From a checkpoint of a small contrastive audio-text model: encoder activation silu.
Rows from block 7 of the audio encoder, named by matrix and row number. Rows with one number belong to one channel. Each number is 50 + 10 x the weight over its row's rms, rounded and kept within 0 to 99. All counts start at 0. After the name is the row's rms in percent of the matrix's.
# convs0: first 3x3 conv (encoder.blocks.7.convs.0.weight, 96x96x3x3), inputs 32-47, a 3x3 kernel for each
# convs1: second 3x3 conv (encoder.blocks.7.convs.1.weight, 96x96x3x3, transposed), outputs 32-47, a 3x3 kernel for each
convs0.10 098:58 37 50 50 56 58 50 43 35 50 55 53 48 57 50 73 60 82 50 50 50 50 57 50 50 38 36 45 49 61 50 44 49 45 54 47 40 50 43 67 49 50 49 25 50 50 50 51 62 52 44 50 67 50 50 50 50 59 58 50 42 50 45 50 32 55 50 79 54 43 50 54 50 45 50 42 34 42 92 81 64 57 42 31 31 64 39 50 45 50 33 44 36 28 50 50 34 63 58 48 25 58 44 53 50 47 50 50 50 50 62 44 50 50 57 50 42 66 50 62 47 50 42 44 51 50 58 39 50 50 50 50 67 44 50 50 49 63 50 71 41 58 57 50
convs1.10 107:53 50 50 39 51 50 51 50 50 50 68 50 50 46 50 63 60 44 57 55 54 41 50 41 33 50 48 51 50 48 44 50 50 61 56 61 50 57 50 31 36 52 44 50 50 53 50 36 50 47 39 57 61 54 43 41 52 45 49 54 31 50 42 50 46 60 56 80 74 62 50 33 71 46 48 50 50 39 50 37 48 50 61 50 50 50 73 49 50 44 43 53 50 29 56 46 46 50 59 35 45 47 50 40 40 50 41 41 29 27 50 48 50 58 74 50 52 50 44 50 53 62 36 71 53 51 33 50 50 60 50 45 58 32 44 76 49 50 53 45 51 50 50 55
convs0.11 101:39 50 42 29 50 53 40 51 50 42 50 46 57 53 50 62 43 76 49 42 39 63 50 43 73 50 47 51 55 64 38 50 45 47 66 26 47 62 44 57 58 48 50 55 52 65 50 48 46 52 50 50 50 50 50 32 66 45 44 64 57 50 39 43 50 48 49 50 47 54 62 50 50 50 40 28 43 44 57 44 50 59 68 31 51 60 50 50 29 65 61 58 52 62 50 33 92 50 50 47 48 74 53 50 70 50 57 66 29 58 50 50 50 50 45 34 50 44 55 54 36 57 56 50 50 75 55 58 50 50 51 50 50 49 55 40 42 50 66 50 50 50 63 43
convs1.11 100:50 37 33 60 50 60 50 64 50 49 47 43 60 57 50 37 59 50 43 50 30 49 45 31 50 50 32 49 53 50 50 50 50 45 56 50 50 28 48 52 56 57 33 50 26 50 50 63 51 22 32 59 41 36 38 37 50 51 50 50 27 50 32 50 36 46 50 55 62 50 70 57 33 51 50 50 50 50 50 49 48 50 42 34 63 34 60 50 37 50 50 55 50 51 38 53 40 42 50 39 50 44 50 36 50 40 42 50 33 57 53 50 50 50 20 50 65 42 42 40 50 37 50 50 44 42 50 54 50 32 63 37 45 35 50 50 40 33 49 65 50 33 64 50
convs0.12 107:50 39 50 49 50 37 40 50 50 73 50 47 50 39 49 50 51 50 50 52 62 36 66 43 50 50 56 52 64 50 42 48 47 70 50 34 50 56 50 50 21 50 39 33 49 50 55 50 48 55 50 57 46 50 53 51 64 55 33 56 50 40 51 50 37 50 46 54 56 50 50 50 54 58 50 59 50 70 62 30 50 47 59 59 46 38 50 50 52 56 56 30 59 40 50 38 41 56 48 50 50 50 50 59 50 50 44 43 47 48 69 50 50 50 57 71 50 43 47 28 50 50 66 46 18 50 43 57 41 50 67 37 51 48 50 50 55 69 63 50 41 50 50 30
convs1.12 101:57 32 77 53 39 50 52 67 50 50 30 52 63 63 66 50 65 38 44 50 67 50 40 61 50 37 50 50 55 55 50 50 50 37 50 23 59 38 50 37 50 50 41 50 43 50 50 49 50 21 50 26 59 60 32 56 50 53 49 51 50 56 35 49 50 29 28 50 63 50 50 50 50 50 50 23 52 50 63 50 50 50 47 50 50 50 43 50 59 50 37 50 56 50 35 49 50 61 72 50 36 50 48 47 50 44 53 50 50 77 69 50 37 46 49 33 36 50 56 50 55 58 39 54 63 78 50 50 30 50 50 56 60 40 50 50 49 49 50 43 50 39 33 50
convs0.13 103:64 50 55 41 30 50 49 50 36 59 79 71 65 40 48 50 36 50 64 50 48 37 32 35 49 50 36 37 55 43 50 58 50 52 64 51 50 58 50 42 38 53 69 46 52 50 36 41 58 50 57 46 57 56 29 50 50 46 50 50 50 55 48 50 76 50 35 65 40 46 62 50 43 50 46 50 45 63 48 34 35 39 61 50 50 50 64 56 61 50 60 50 50 51 50 69 63 52 50 40 45 68 50 50 48 45 50 48 50 50 53 36 50 55 53 48 48 50 33 24 45 50 32 50 54 50 55 56 50 38 50 49 45 41 60 55 50 44 50 48 41 64 53 56
convs1.13 105:50 44 50 50 50 59 50 50 43 50 72 50 43 81 52 42 50 58 50 46 54 37 50 50 53 53 58 43 40 59 53 58 34 50 59 48 50 61 50 50 34 39 46 53 59 41 35 32 48 51 46 22 50 58 50 55 50 62 50 27 40 38 50 50 78 64 55 45 55 50 86 47 24 68 50 50 64 50 35 47 57 53 50 47 44 61 45 54 29 50 61 34 44 49 49 46 50 50 41 48 67 43 50 61 43 50 33 29 71 66 50 41 50 29 35 47 50 50 56 48 61 50 44 59 50 39 29 50 50 50 47 50 52 59 64 53 41 57 40 68 38 50 47 50
convs0.14 096:25 50 43 50 62 50 54 50 61 58 50 39 50 37 38 37 39 50 59 74 52 66 49 38 50 50 59 61 70 54 58 60 53 50 50 50 33 45 50 44 77 40 57 50 50 35 34 40 55 66 46 50 40 50 65 62 50 60 50 37 35 51 50 57 37 50 50 51 50 52 50 47 50 50 69 49 50 47 59 85 60 27 43 57 56 54 50 50 50 38 43 44 64 50 41 50 50 50 58 49 50 50 30 50 50 39 50 50 62 59 50 54 46 50 44 30 37 50 48 50 50 82 50 45 50 61 50 43 35 50 40 50 54 50 48 50 36 50 50 56 50 29 50 60
convs1.14 099:50 56 56 57 43 64 63 59 50 62 50 42 50 50 54 41 50 39 50 41 50 53 53 55 48 50 50 50 46 50 38 32 48 50 46 53 51 50 39 58 50 58 48 50 56 50 64 37 45 70 50 44 40 46 50 40 37 37 54 50 50 34 50 35 37 48 50 50 50 50 50 46 50 28 50 54 20 59 45 50 50 50 38 57 63 38 61 50 59 64 53 40 62 50 50 61 31 50 58 38 52 50 82 50 48 37 28 53 52 50 83 46 50 61 70 58 19 30 50 43 52 56 57 43 40 26 44 51 51 60 36 41 50 50 42 50 43 50 50 40 49 50 57 43
convs0.15 102:41 44 50 37 62 64 51 50 47 50 52 33 38 51 37 41 50 50 49 50 41 79 20 50 49 56 50 63 49 50 62 50 47 61 58 51 49 40 50 66 50 64 50 25 50 50 47 50 57 50 71 57 50 57 47 50 48 72 42 33 45 91 70 50 50 44 50 53 50 39 58 43 72 44 34 40 50 65 50 49 52 31 44 50 50 41 61 38 50 49 35 52 50 50 54 57 66 50 54 36 47 57 50 47 50 59 24 50 50 41 50 50 85 60 50 40 50 50 46 56 59 36 50 71 54 50 50 53 46 50 69 45 50 50 50 40 55 45 50 50 43 50 50 58
convs1.15 100:46 42 52 23 56 50 69 56 35 56 42 75 50 50 53 36 47 44 50 45 53 39 46 33 50 39 49 47 35 46 50 41 46 50 42 43 47 50 50 43 61 47 50 50 50 52 59 50 42 52 50 44 61 50 55 52 50 27 58 50 51 54 50 54 28 43 50 42 50 77 50 50 49 50 50 56 48 80 52 63 60 39 57 50 50 50 37 44 46 56 42 42 46 42 50 62 48 45 54 50 60 50 34 49 50 50 50 55 57 50 50 50 45 52 51 40 50 50 50 38 53 50 38 50 55 54 50 50 50 52 31 50 53 52 32 57 47 50 52 50 43 79 46 30
convs0.16 095:67 69 55 60 58 50 35 46 61 44 62 35 35 37 49 69 50 48 63 70 47 50 50 29 50 73 50 47 40 46 54 50 50 80 56 48 34 24 40 55 55 61 50 73 69 34 50 50 53 50 57 52 37 50 46 50 52 50 58 44 50 50 50 35 50 50 50 50 36 75 50 54 50 50 56 50 50 50 46 30 40 49 49 46 51 59 50 50 65 55 50 57 44 50 53 50 87 63 72 40 43 39 46 46 55 47 59 44 47 50 50 50 50 50 50 58 41 62 74 42 50 45 50 42 40 53 50 44 44 37 52 32 50 37 50 50 31 50 60 50 50 49 50 49
convs1.16 105:50 57 68 43 50 32 30 50 51 50 39 50 45 73 58 50 39 46 50 41 61 45 50 54 50 66 50 56 35 31 50 45 38 53 53 50 35 38 13 37 45 28 50 50 50 50 60 62 29 50 63 50 50 44 50 50 45 50 50 50 52 45 47 38 45 51 50 48 42 28 52 50 40 50 52 44 47 54 50 50 39 40 46 42 49 50 54 50 44 26 50 50 50 39 55 66 51 66 45 31 50 50 50 57 29 36 50 44 54 50 50 53 35 50 50 50 59 50 50 52 36 47 46 50 50 50 42 71 50 58 50 50 54 38 50 40 57 50 33 34 59 53 50 47
convs0.17 096:50 44 37 38 50 43 38 50 51 59 70 77 59 50 53 57 43 50 68 60 38 29 70 50 50 24 50 72 50 50 50 50 47 33 50 50 50 33 46 50 38 50 37 66 61 66 66 56 59 50 37 33 50 50 50 38 50 50 50 57 55 59 50 50 49 50 39 35 50 50 63 51 59 54 48 09 48 56 50 50 38 61 50 47 53 50 50 43 50 50 64 64 51 50 34 50 50 50 50 71 75 50 44 56 54 50 49 59 40 50 34 61 56 57 61 57 37 50 50 44 43 50 67 55 59 49 64 50 42 50 50 50 55 71 63 55 29 59 32 44 47 62 49 29
convs1.17 100:50 50 50 50 49 50 33 50 39 50 50 50 33 25 44 50 52 28 48 67 34 43 53 45 42 50 50 47 36 46 52 50 45 50 50 62 58 50 38 63 67 67 57 50 60 50 50 47 67 50 46 50 42 50 60 34 46 42 35 50 31 71 41 51 44 53 50 53 26 58 39 30 50 45 62 56 61 57 57 38 37 50 46 50 59 50 50 57 47 50 59 55 74 61 50 49 35 31 42 49 49 50 39 34 55 51 51 49 30 28 58 62 41 66 56 53 50 55 50 40 50 30 50 38 40 37 63 50 57 51 37 42 58 61 38 50 51 65 50 45 71 64 50 50
convs0.18 098:50 50 22 50 57 39 36 44 46 56 50 26 52 50 38 63 55 50 45 50 58 23 50 37 64 50 50 50 39 44 42 51 43 47 67 56 37 59 63 43 44 51 34 48 50 55 36 50 50 60 50 59 50 50 65 59 58 52 50 50 50 50 50 58 37 50 50 49 48 47 37 47 56 30 50 69 50 50 49 32 42 50 56 47 50 47 46 36 50 50 50 43 50 76 42 50 66 42 50 50 56 46 64 50 50 50 51 27 35 50 57 50 59 39 64 66 40 48 49 44 49 65 75 50 39 55 45 50 55 50 51 50 50 48 46 73 50 41 79 31 45 33 50 45
convs1.18 101:67 60 48 13 50 38 46 47 50 50 50 42 52 44 50 40 42 50 45 47 47 50 60 58 43 47 45 61 50 50 61 50 51 41 14 55 50 41 20 48 42 53 66 50 71 50 50 48 59 50 50 50 43 50 48 50 59 50 41 44 33 50 36 37 39 45 27 50 50 34 50 52 50 50 50 42 60 50 53 32 43 42 43 32 50 50 41 50 50 50 50 48 46 50 42 51 50 45 56 49 50 71 50 70 86 59 50 51 45 47 46 51 39 50 50 51 50 43 62 50 80 50 43 47 50 50 50 36 39 78 40 34 35 53 62 55 50 50 50 48 50 50 46 55
convs0.19 102:50 42 69 63 46 60 43 41 37 50 62 69 55 62 58 49 32 30 50 50 50 50 61 39 43 58 39 46 30 51 55 32 50 51 46 50 46 36 50 50 50 50 55 41 45 42 69 44 50 50 50 56 60 50 50 50 52 62 24 67 37 48 48 57 50 50 50 75 35 52 46 33 58 50 52 72 50 47 65 50 50 42 42 51 47 54 53 27 47 37 31 49 50 50 73 59 50 50 56 43 50 50 35 48 32 50 56 55 40 56 60 50 42 49 26 51 50 50 50 39 48 38 50 57 29 66 26 72 73 57 47 44 70 50 67 50 71 58 44 59 50 35 37 59
convs1.19 096:41 50 50 66 50 61 62 50 21 40 50 50 56 45 48 59 61 60 50 66 59 50 50 52 50 74 54 54 30 50 56 36 50 37 51 64 36 50 51 50 45 50 50 50 50 50 50 50 50 66 50 50 35 45 51 42 35 50 50 53 62 42 39 59 55 66 56 50 55 50 37 36 35 63 50 62 50 50 50 33 35 50 41 43 32 35 36 42 59 50 50 68 50 50 53 57 50 50 44 43 59 64 50 50 62 41 50 49 65 50 50 50 39 71 50 50 50 42 50 46 40 51 41 62 71 75 46 57 53 49 51 39 42 47 67 42 56 42 34 34 42 34 50 59
convs0.20 102:37 46 58 50 50 63 44 48 50 50 32 38 44 50 27 53 50 70 64 30 50 34 38 48 44 44 71 46 50 28 46 50 44 37 50 50 50 64 62 50 36 53 60 47 69 52 50 66 37 50 30 50 50 57 68 72 48 50 32 44 44 46 55 50 58 50 28 50 55 59 36 50 43 59 51 50 35 48 54 49 49 54 64 52 58 43 62 39 67 42 46 40 50 50 52 62 23 29 56 72 62 52 55 66 25 37 39 40 50 53 50 50 45 50 56 44 63 57 50 34 50 29 56 50 50 36 50 50 35 41 41 50 39 37 52 50 50 72 30 50 44 54 42 66
convs1.20 100:65 50 79 50 41 40 46 72 47 47 50 38 49 60 50 50 50 55 64 46 46 65 54 50 55 50 50 50 50 50 50 53 52 53 50 42 63 71 67 70 65 50 40 38 50 39 53 64 63 44 42 44 40 57 50 50 50 50 50 50 77 58 73 62 29 50 37 50 59 50 49 50 34 48 39 48 50 53 29 66 33 52 45 47 43 42 55 47 55 49 50 51 44 50 57 42 43 43 61 48 44 50 50 46 41 37 50 50 37 66 76 65 50 33 50 34 61 64 56 55 45 24 55 50 50 50 76 50 31 50 50 50 31 28 70 36 62 44 60 78 50 55 42 42