config.toml
train_examples = 39062
vocab_size = 56
encoder_avg_pool_shortcut = false
text_encoder_causal = false
text_encoder_head_dim = 32
text_encoder_qk_norm = false
learning_rate = 0.0012
shampoo_beta = 0.99
one_sided = false
Rows from block 2 of the audio encoder of a small contrastive audio-text model, named by matrix and row number. Rows with one number belong to one channel. Each number is 50 + 10 x the weight over its row's rms, rounded and kept within 0 to 99. All counts start at 0.
Before each channel's rows are labels from the 100 clips, of 14976, where the channel reaches its highest value: "responds to" is what is common among them. Only what is clearly more common there than usual is listed. The data: synthesized solo parts of chorales (CocoChorales).
# convs0: first 3x3 conv (encoder.blocks.2.convs.0.weight, 64x64x3x3, each kernel summed), inputs 0-63
# convs1: second 3x3 conv (encoder.blocks.2.convs.1.weight, 64x64x3x3, transposed, each kernel summed), outputs 0-63

responds to: cello; note D4; note E4; note A3
convs0.34:46 70 55 48 34 38 61 44 58 50 50 53 44 25 53 31 49 45 41 59 28 37 37 51 47 48 51 50 55 45 45 46 25 43 46 56 40 61 54 42 54 42 54 65 50 43 40 50 52 39 64 51 38 59 50 70 44 42 56 48 49 30 59 40
convs1.34:47 42 45 42 59 56 77 28 36 50 74 59 59 33 47 37 58 53 64 51 51 59 50 48 47 54 43 52 51 43 77 58 54 38 44 38 46 36 54 56 54 52 59 51 32 46 52 59 45 49 53 44 64 58 66 44 63 44 51 43 50 57 52 60

responds to: violin; note A4; note D5; note B4
convs0.17:60 55 58 59 52 40 64 51 34 59 37 39 39 49 46 42 43 47 51 67 62 65 54 43 44 54 68 34 50 49 55 37 46 33 61 48 34 52 64 54 31 38 52 70 58 62 49 38 68 42 34 52 50 50 41 58 48 63 50 40 48 43 49 45
convs1.17:53 56 55 44 54 33 36 45 36 32 60 54 54 43 44 43 40 59 46 46 61 51 43 44 41 46 29 58 47 64 39 54 49 23 40 51 48 57 58 35 54 59 73 52 40 41 52 42 50 37 32 53 46 61 59 47 62 54 58 47 28 54 45 57

responds to: note F#4; note F5; note D#5
convs0.58:41 53 42 56 56 42 55 52 53 71 63 41 47 32 52 53 32 60 40 50 67 50 63 53 55 57 59 59 55 41 23 38 54 57 54 58 41 45 65 55 47 52 68 44 53 40 56 45 56 44 42 56 69 66 43 44 41 71 52 41 55 37 62 49
convs1.58:35 59 46 37 59 36 43 54 53 53 48 51 65 51 39 37 34 34 42 50 41 58 31 30 49 66 63 28 48 60 35 40 40 59 44 52 53 55 38 52 44 47 30 41 37 38 38 40 35 49 57 51 46 52 49 47 55 61 51 43 46 65 44 54

responds to: trumpet; note D5; note F#5; note E5
convs0.8:44 70 40 37 40 53 46 50 61 49 50 46 62 51 28 43 36 36 36 42 56 38 56 44 47 53 49 45 53 46 29 33 58 73 42 57 37 61 46 49 49 55 46 40 53 57 53 44 65 38 40 42 61 48 53 49 42 60 58 57 28 41 64 59
convs1.8:48 73 33 41 40 41 55 58 44 52 51 58 40 64 54 61 48 55 46 55 36 58 35 48 42 64 45 65 41 41 51 47 47 36 44 71 49 43 57 24 47 40 45 42 48 63 44 47 27 60 44 55 41 58 45 34 64 61 52 50 48 55 49 38

responds to: note A#4
convs0.45:44 59 61 57 54 46 41 69 70 54 52 36 68 50 45 57 50 44 46 44 64 36 62 41 59 53 40 44 42 56 33 62 68 55 44 36 52 46 50 38 48 59 31 67 59 52 37 24 43 56 52 50 67 46 64 47 49 44 48 58 53 53 48 58
convs1.45:49 62 51 49 51 48 48 59 44 29 35 43 31 39 52 43 50 35 36 57 54 42 50 46 52 36 47 59 47 46 41 42 29 48 51 58 59 41 46 43 43 68 60 77 57 58 45 48 70 57 55 45 52 42 45 42 52 79 58 50 57 37 54 51

responds to: oboe; note D5; note A4; note D#5
convs0.6:52 48 61 52 67 61 21 60 62 52 44 55 35 66 47 40 18 51 47 33 39 56 49 58 32 67 48 55 62 44 41 47 32 53 40 57 47 51 56 63 55 57 49 45 60 56 54 46 47 61 47 52 56 53 38 53 50 63 47 51 53 48 52 42
convs1.6:60 46 60 51 28 42 42 53 46 53 55 59 32 58 41 41 31 33 58 45 46 57 40 51 29 63 52 40 40 52 34 44 51 41 49 66 36 61 44 46 41 53 43 57 66 48 45 39 38 45 44 53 44 32 48 38 36 51 44 50 35 33 50 40

responds to: note D5; note B4
convs0.24:66 44 50 37 35 48 74 66 39 38 39 45 43 43 45 56 63 48 58 44 39 47 42 51 46 47 41 65 65 52 62 65 43 42 54 58 43 57 57 50 42 45 41 35 44 38 40 44 58 46 53 45 42 29 69 66 47 39 55 37 44 40 58 41
convs1.24:39 45 45 45 58 51 73 34 46 62 49 64 51 52 65 56 54 59 51 61 57 43 57 54 74 30 56 52 53 67 65 43 60 55 30 38 47 47 66 49 41 47 63 47 48 50 44 66 58 39 31 37 49 52 42 53 55 53 46 57 61 56 58 57

responds to: cello; note D4; violin
convs0.28:45 48 33 45 46 59 33 48 45 37 51 52 46 42 37 55 32 48 52 87 49 66 50 46 67 54 74 47 47 43 67 34 65 43 50 51 43 39 53 38 57 47 46 42 68 54 50 47 55 46 56 59 52 58 43 49 57 37 42 49 47 46 45 60
convs1.28:44 54 45 57 46 46 36 49 43 63 46 32 47 48 54 61 46 45 50 72 58 44 44 51 56 57 45 50 44 49 48 53 56 71 56 13 52 45 49 60 64 50 47 58 37 34 62 62 46 51 50 58 51 54 48 32 49 48 58 44 38 38 75 51

responds to: note F#4; note G#4; viola
convs0.2:38 48 43 53 43 35 59 50 32 27 65 57 38 77 59 52 41 38 55 61 36 38 44 41 53 47 48 57 65 50 56 49 45 34 32 47 37 53 48 73 56 59 54 37 46 53 42 48 45 43 52 49 49 40 51 53 52 43 50 26 45 47 51 52
convs1.2:51 49 68 66 49 47 50 33 45 56 55 71 52 42 59 37 47 43 48 58 50 55 51 29 42 53 54 51 40 41 61 51 47 26 55 51 50 51 71 52 57 52 44 55 54 59 43 48 48 55 49 79 36 67 53 49 79 60 43 51 46 48 49 43

responds to: note E5; note D5; note F#5
convs0.43:46 44 43 45 47 44 58 54 38 42 66 36 52 35 40 41 67 54 64 39 63 26 63 57 47 44 53 47 36 51 32 63 43 38 41 58 52 56 45 54 39 41 40 40 41 43 49 42 52 50 47 34 28 48 46 71 60 51 42 54 62 58 60 45
convs1.43:42 49 53 30 59 45 40 42 35 31 55 36 34 55 40 58 37 55 56 47 49 46 38 49 65 44 60 30 47 64 31 51 51 50 57 58 49 49 42 65 51 69 46 50 59 46 48 61 55 53 58 67 37 59 63 59 62 38 47 48 59 36 52 61

responds to: note E5; note D5
convs0.23:54 33 14 56 55 30 45 53 55 37 66 45 36 52 75 41 57 42 64 60 47 32 48 38 34 48 52 59 50 43 55 58 58 52 51 44 67 62 53 51 49 48 43 47 44 52 53 56 32 45 53 47 49 56 37 47 46 49 41 51 41 48 46 48
convs1.23:46 36 46 53 45 65 46 52 61 41 50 44 62 67 61 47 44 65 60 64 49 36 60 48 38 67 71 53 49 64 56 70 54 49 66 40 44 41 31 60 51 52 38 62 39 53 55 53 64 63 42 52 51 57 68 53 69 49 52 52 55 55 42 56

responds to: note F4; trombone; note D#4
convs0.38:56 51 60 48 32 51 56 41 55 41 61 45 43 40 50 60 54 52 52 50 51 68 33 58 63 40 64 33 49 42 69 78 40 47 41 50 57 37 54 41 53 37 29 41 43 53 54 46 48 50 59 50 65 45 65 51 57 59 60 39 52 43 69 54
convs1.38:30 39 48 57 69 51 60 52 59 51 47 57 59 31 58 66 58 50 50 70 49 49 30 43 62 35 41 66 60 41 55 42 47 35 45 35 38 41 60 63 39 60 54 53 42 41 58 52 38 37 54 35 64 55 48 39 49 34 51 45 47 56 52 50

responds to: note E5; note D5; note F#5
convs0.63:56 43 40 57 41 42 63 62 57 53 56 46 51 49 54 71 64 51 60 45 49 43 45 55 48 60 47 60 35 39 52 43 43 43 54 45 38 44 59 43 24 38 26 53 43 63 44 49 50 35 67 63 33 56 49 53 72 49 53 56 35 63 49 43
convs1.63:42 54 43 57 51 60 59 36 28 43 51 57 55 43 62 60 38 57 61 51 39 17 58 59 39 53 47 45 30 67 55 51 64 56 40 51 51 47 31 56 50 37 51 52 57 45 66 37 58 46 55 40 53 45 49 44 67 44 59 50 55 38 43 50

responds to: note C#4
convs0.39:50 50 58 43 48 52 49 40 52 44 65 55 39 41 58 48 53 49 46 60 28 38 52 50 56 36 38 38 46 47 77 40 50 51 56 53 51 59 63 41 58 42 66 50 40 52 52 51 59 31 59 38 52 50 35 22 59 39 38 44 48 48 34 68
convs1.39:56 54 39 49 43 46 51 28 43 32 35 52 58 49 56 31 46 61 49 57 43 63 39 67 26 43 34 44 48 41 46 38 39 50 49 47 30 56 40 55 48 55 39 40 55 47 57 39 48 46 50 53 36 48 51 34 36 41 67 48 33 44 57 52

responds to: note G#4
convs0.30:48 50 47 31 53 55 48 37 61 57 56 31 44 44 44 41 51 53 48 32 50 42 56 43 49 42 60 33 57 47 33 54 46 45 59 49 39 60 64 51 36 48 56 39 29 54 60 59 45 48 52 50 49 30 45 86 43 50 49 57 60 64 44 45
convs1.30:57 37 40 39 48 50 51 49 48 42 73 59 38 48 47 55 49 32 50 61 61 53 62 58 37 50 80 58 59 54 37 51 41 42 36 66 65 37 50 48 54 43 52 52 49 63 39 38 59 69 34 45 48 49 64 65 53 55 41 49 47 52 43 51

responds to: violin; note F5
convs0.19:78 41 45 50 48 49 60 50 39 57 49 48 60 45 60 55 59 56 65 48 58 35 38 58 52 34 30 49 61 34 48 60 49 62 45 41 45 57 45 41 44 37 47 43 43 33 48 63 38 57 49 36 28 59 34 53 55 31 45 46 54 46 41 49
convs1.19:65 48 30 52 49 53 48 42 56 59 47 44 46 49 48 42 60 60 65 46 43 65 36 63 48 35 50 55 50 65 54 31 64 68 34 44 43 52 42 78 49 45 53 55 47 42 58 62 46 30 60 42 65 48 52 47 43 51 49 53 57 58 28 54

responds to: note A#4; horn; note B4; note A4
convs0.40:61 47 58 50 55 51 35 49 67 34 35 48 53 57 51 63 50 49 56 51 49 37 57 62 39 57 53 53 54 53 58 66 47 56 48 52 51 50 50 41 33 67 47 32 47 44 54 39 41 59 46 46 58 26 40 38 41 40 58 21 48 63 49 70
convs1.40:44 41 47 54 61 59 66 42 56 53 60 66 52 35 39 50 53 53 55 49 50 47 56 54 68 34 40 40 62 50 43 53 30 66 74 35 55 52 56 46 49 46 53 88 53 55 45 51 58 45 49 47 42 50 54 64 49 58 64 40 52 50 38 52

responds to: note F#5; note D5; trumpet; note E5
convs0.21:35 61 51 57 55 57 55 45 55 53 51 53 74 56 49 45 41 57 45 55 53 86 57 31 43 34 61 42 33 50 38 50 45 54 40 66 52 50 37 54 52 67 43 55 41 53 57 51 53 53 44 53 54 53 52 41 41 65 71 56 46 47 56 65
convs1.21:37 63 38 56 32 48 37 44 59 33 48 33 55 65 43 42 50 41 39 58 48 50 39 43 45 40 68 58 57 54 48 62 37 45 52 40 36 44 38 36 32 57 39 66 36 41 57 42 51 38 34 42 48 57 62 52 52 57 49 50 61 56 40 38

responds to: note A#4; note C5; note G#4
convs0.26:56 57 50 41 38 55 48 63 60 37 54 46 45 53 57 50 65 36 56 41 38 47 46 68 40 60 55 60 52 59 56 39 60 70 66 53 40 41 61 46 46 33 46 41 59 53 45 51 37 41 67 59 69 53 51 32 68 35 56 55 55 59 54 33
convs1.26:32 56 58 50 44 61 65 52 46 52 62 62 50 55 42 56 48 56 39 45 38 53 53 49 47 57 35 37 68 48 53 48 51 46 53 48 53 59 61 44 42 51 69 49 39 56 53 47 30 72 44 54 73 55 34 30 44 47 35 47 53 28 64 44

responds to: violin; note D#5; note F5
convs0.51:47 76 51 32 53 49 50 51 50 52 63 48 42 33 34 24 57 56 35 24 37 62 55 32 40 52 54 48 41 48 39 51 48 44 39 53 50 43 55 53 45 55 42 48 44 58 49 54 58 45 46 53 59 54 61 78 45 57 40 50 55 58 46 39
convs1.51:47 49 37 40 45 53 55 58 56 42 47 67 41 45 37 55 52 35 44 37 52 36 38 38 38 66 50 68 65 41 44 56 70 44 44 66 49 40 64 36 49 48 38 50 58 42 65 54 53 54 44 39 45 44 43 46 44 61 61 59 50 70 49 73

responds to: note G#4
convs0.44:61 47 73 67 49 53 57 50 47 64 47 47 51 43 45 59 68 56 63 67 32 58 43 42 52 47 52 48 52 59 55 43 54 48 49 53 67 58 52 44 57 43 42 57 26 54 53 32 36 58 46 59 53 38 71 32 63 51 55 51 50 61 53 32
convs1.44:54 58 38 52 38 38 46 32 71 58 46 56 55 37 53 56 41 55 47 68 46 55 40 42 42 66 42 37 49 24 43 40 42 49 51 37 39 43 52 43 39 31 49 50 37 52 58 43 34 44 37 49 62 54 44 50 41 45 25 41 46 57 44 49

responds to: violin; note F4; note A4; trombone
convs0.11:48 57 51 57 33 43 57 65 47 52 64 48 43 62 59 59 63 59 61 57 42 62 35 48 66 51 59 58 65 56 60 71 36 28 42 51 47 35 53 52 41 45 56 40 46 53 59 71 55 55 44 49 64 31 55 49 53 39 63 48 63 55 40 45
convs1.11:54 32 48 41 63 45 47 53 61 52 44 53 45 31 43 55 50 55 61 60 54 54 37 34 52 54 44 49 54 39 64 53 42 38 44 31 50 42 57 52 53 73 57 50 56 70 42 56 58 36 52 68 64 65 43 46 57 28 43 62 45 66 38 44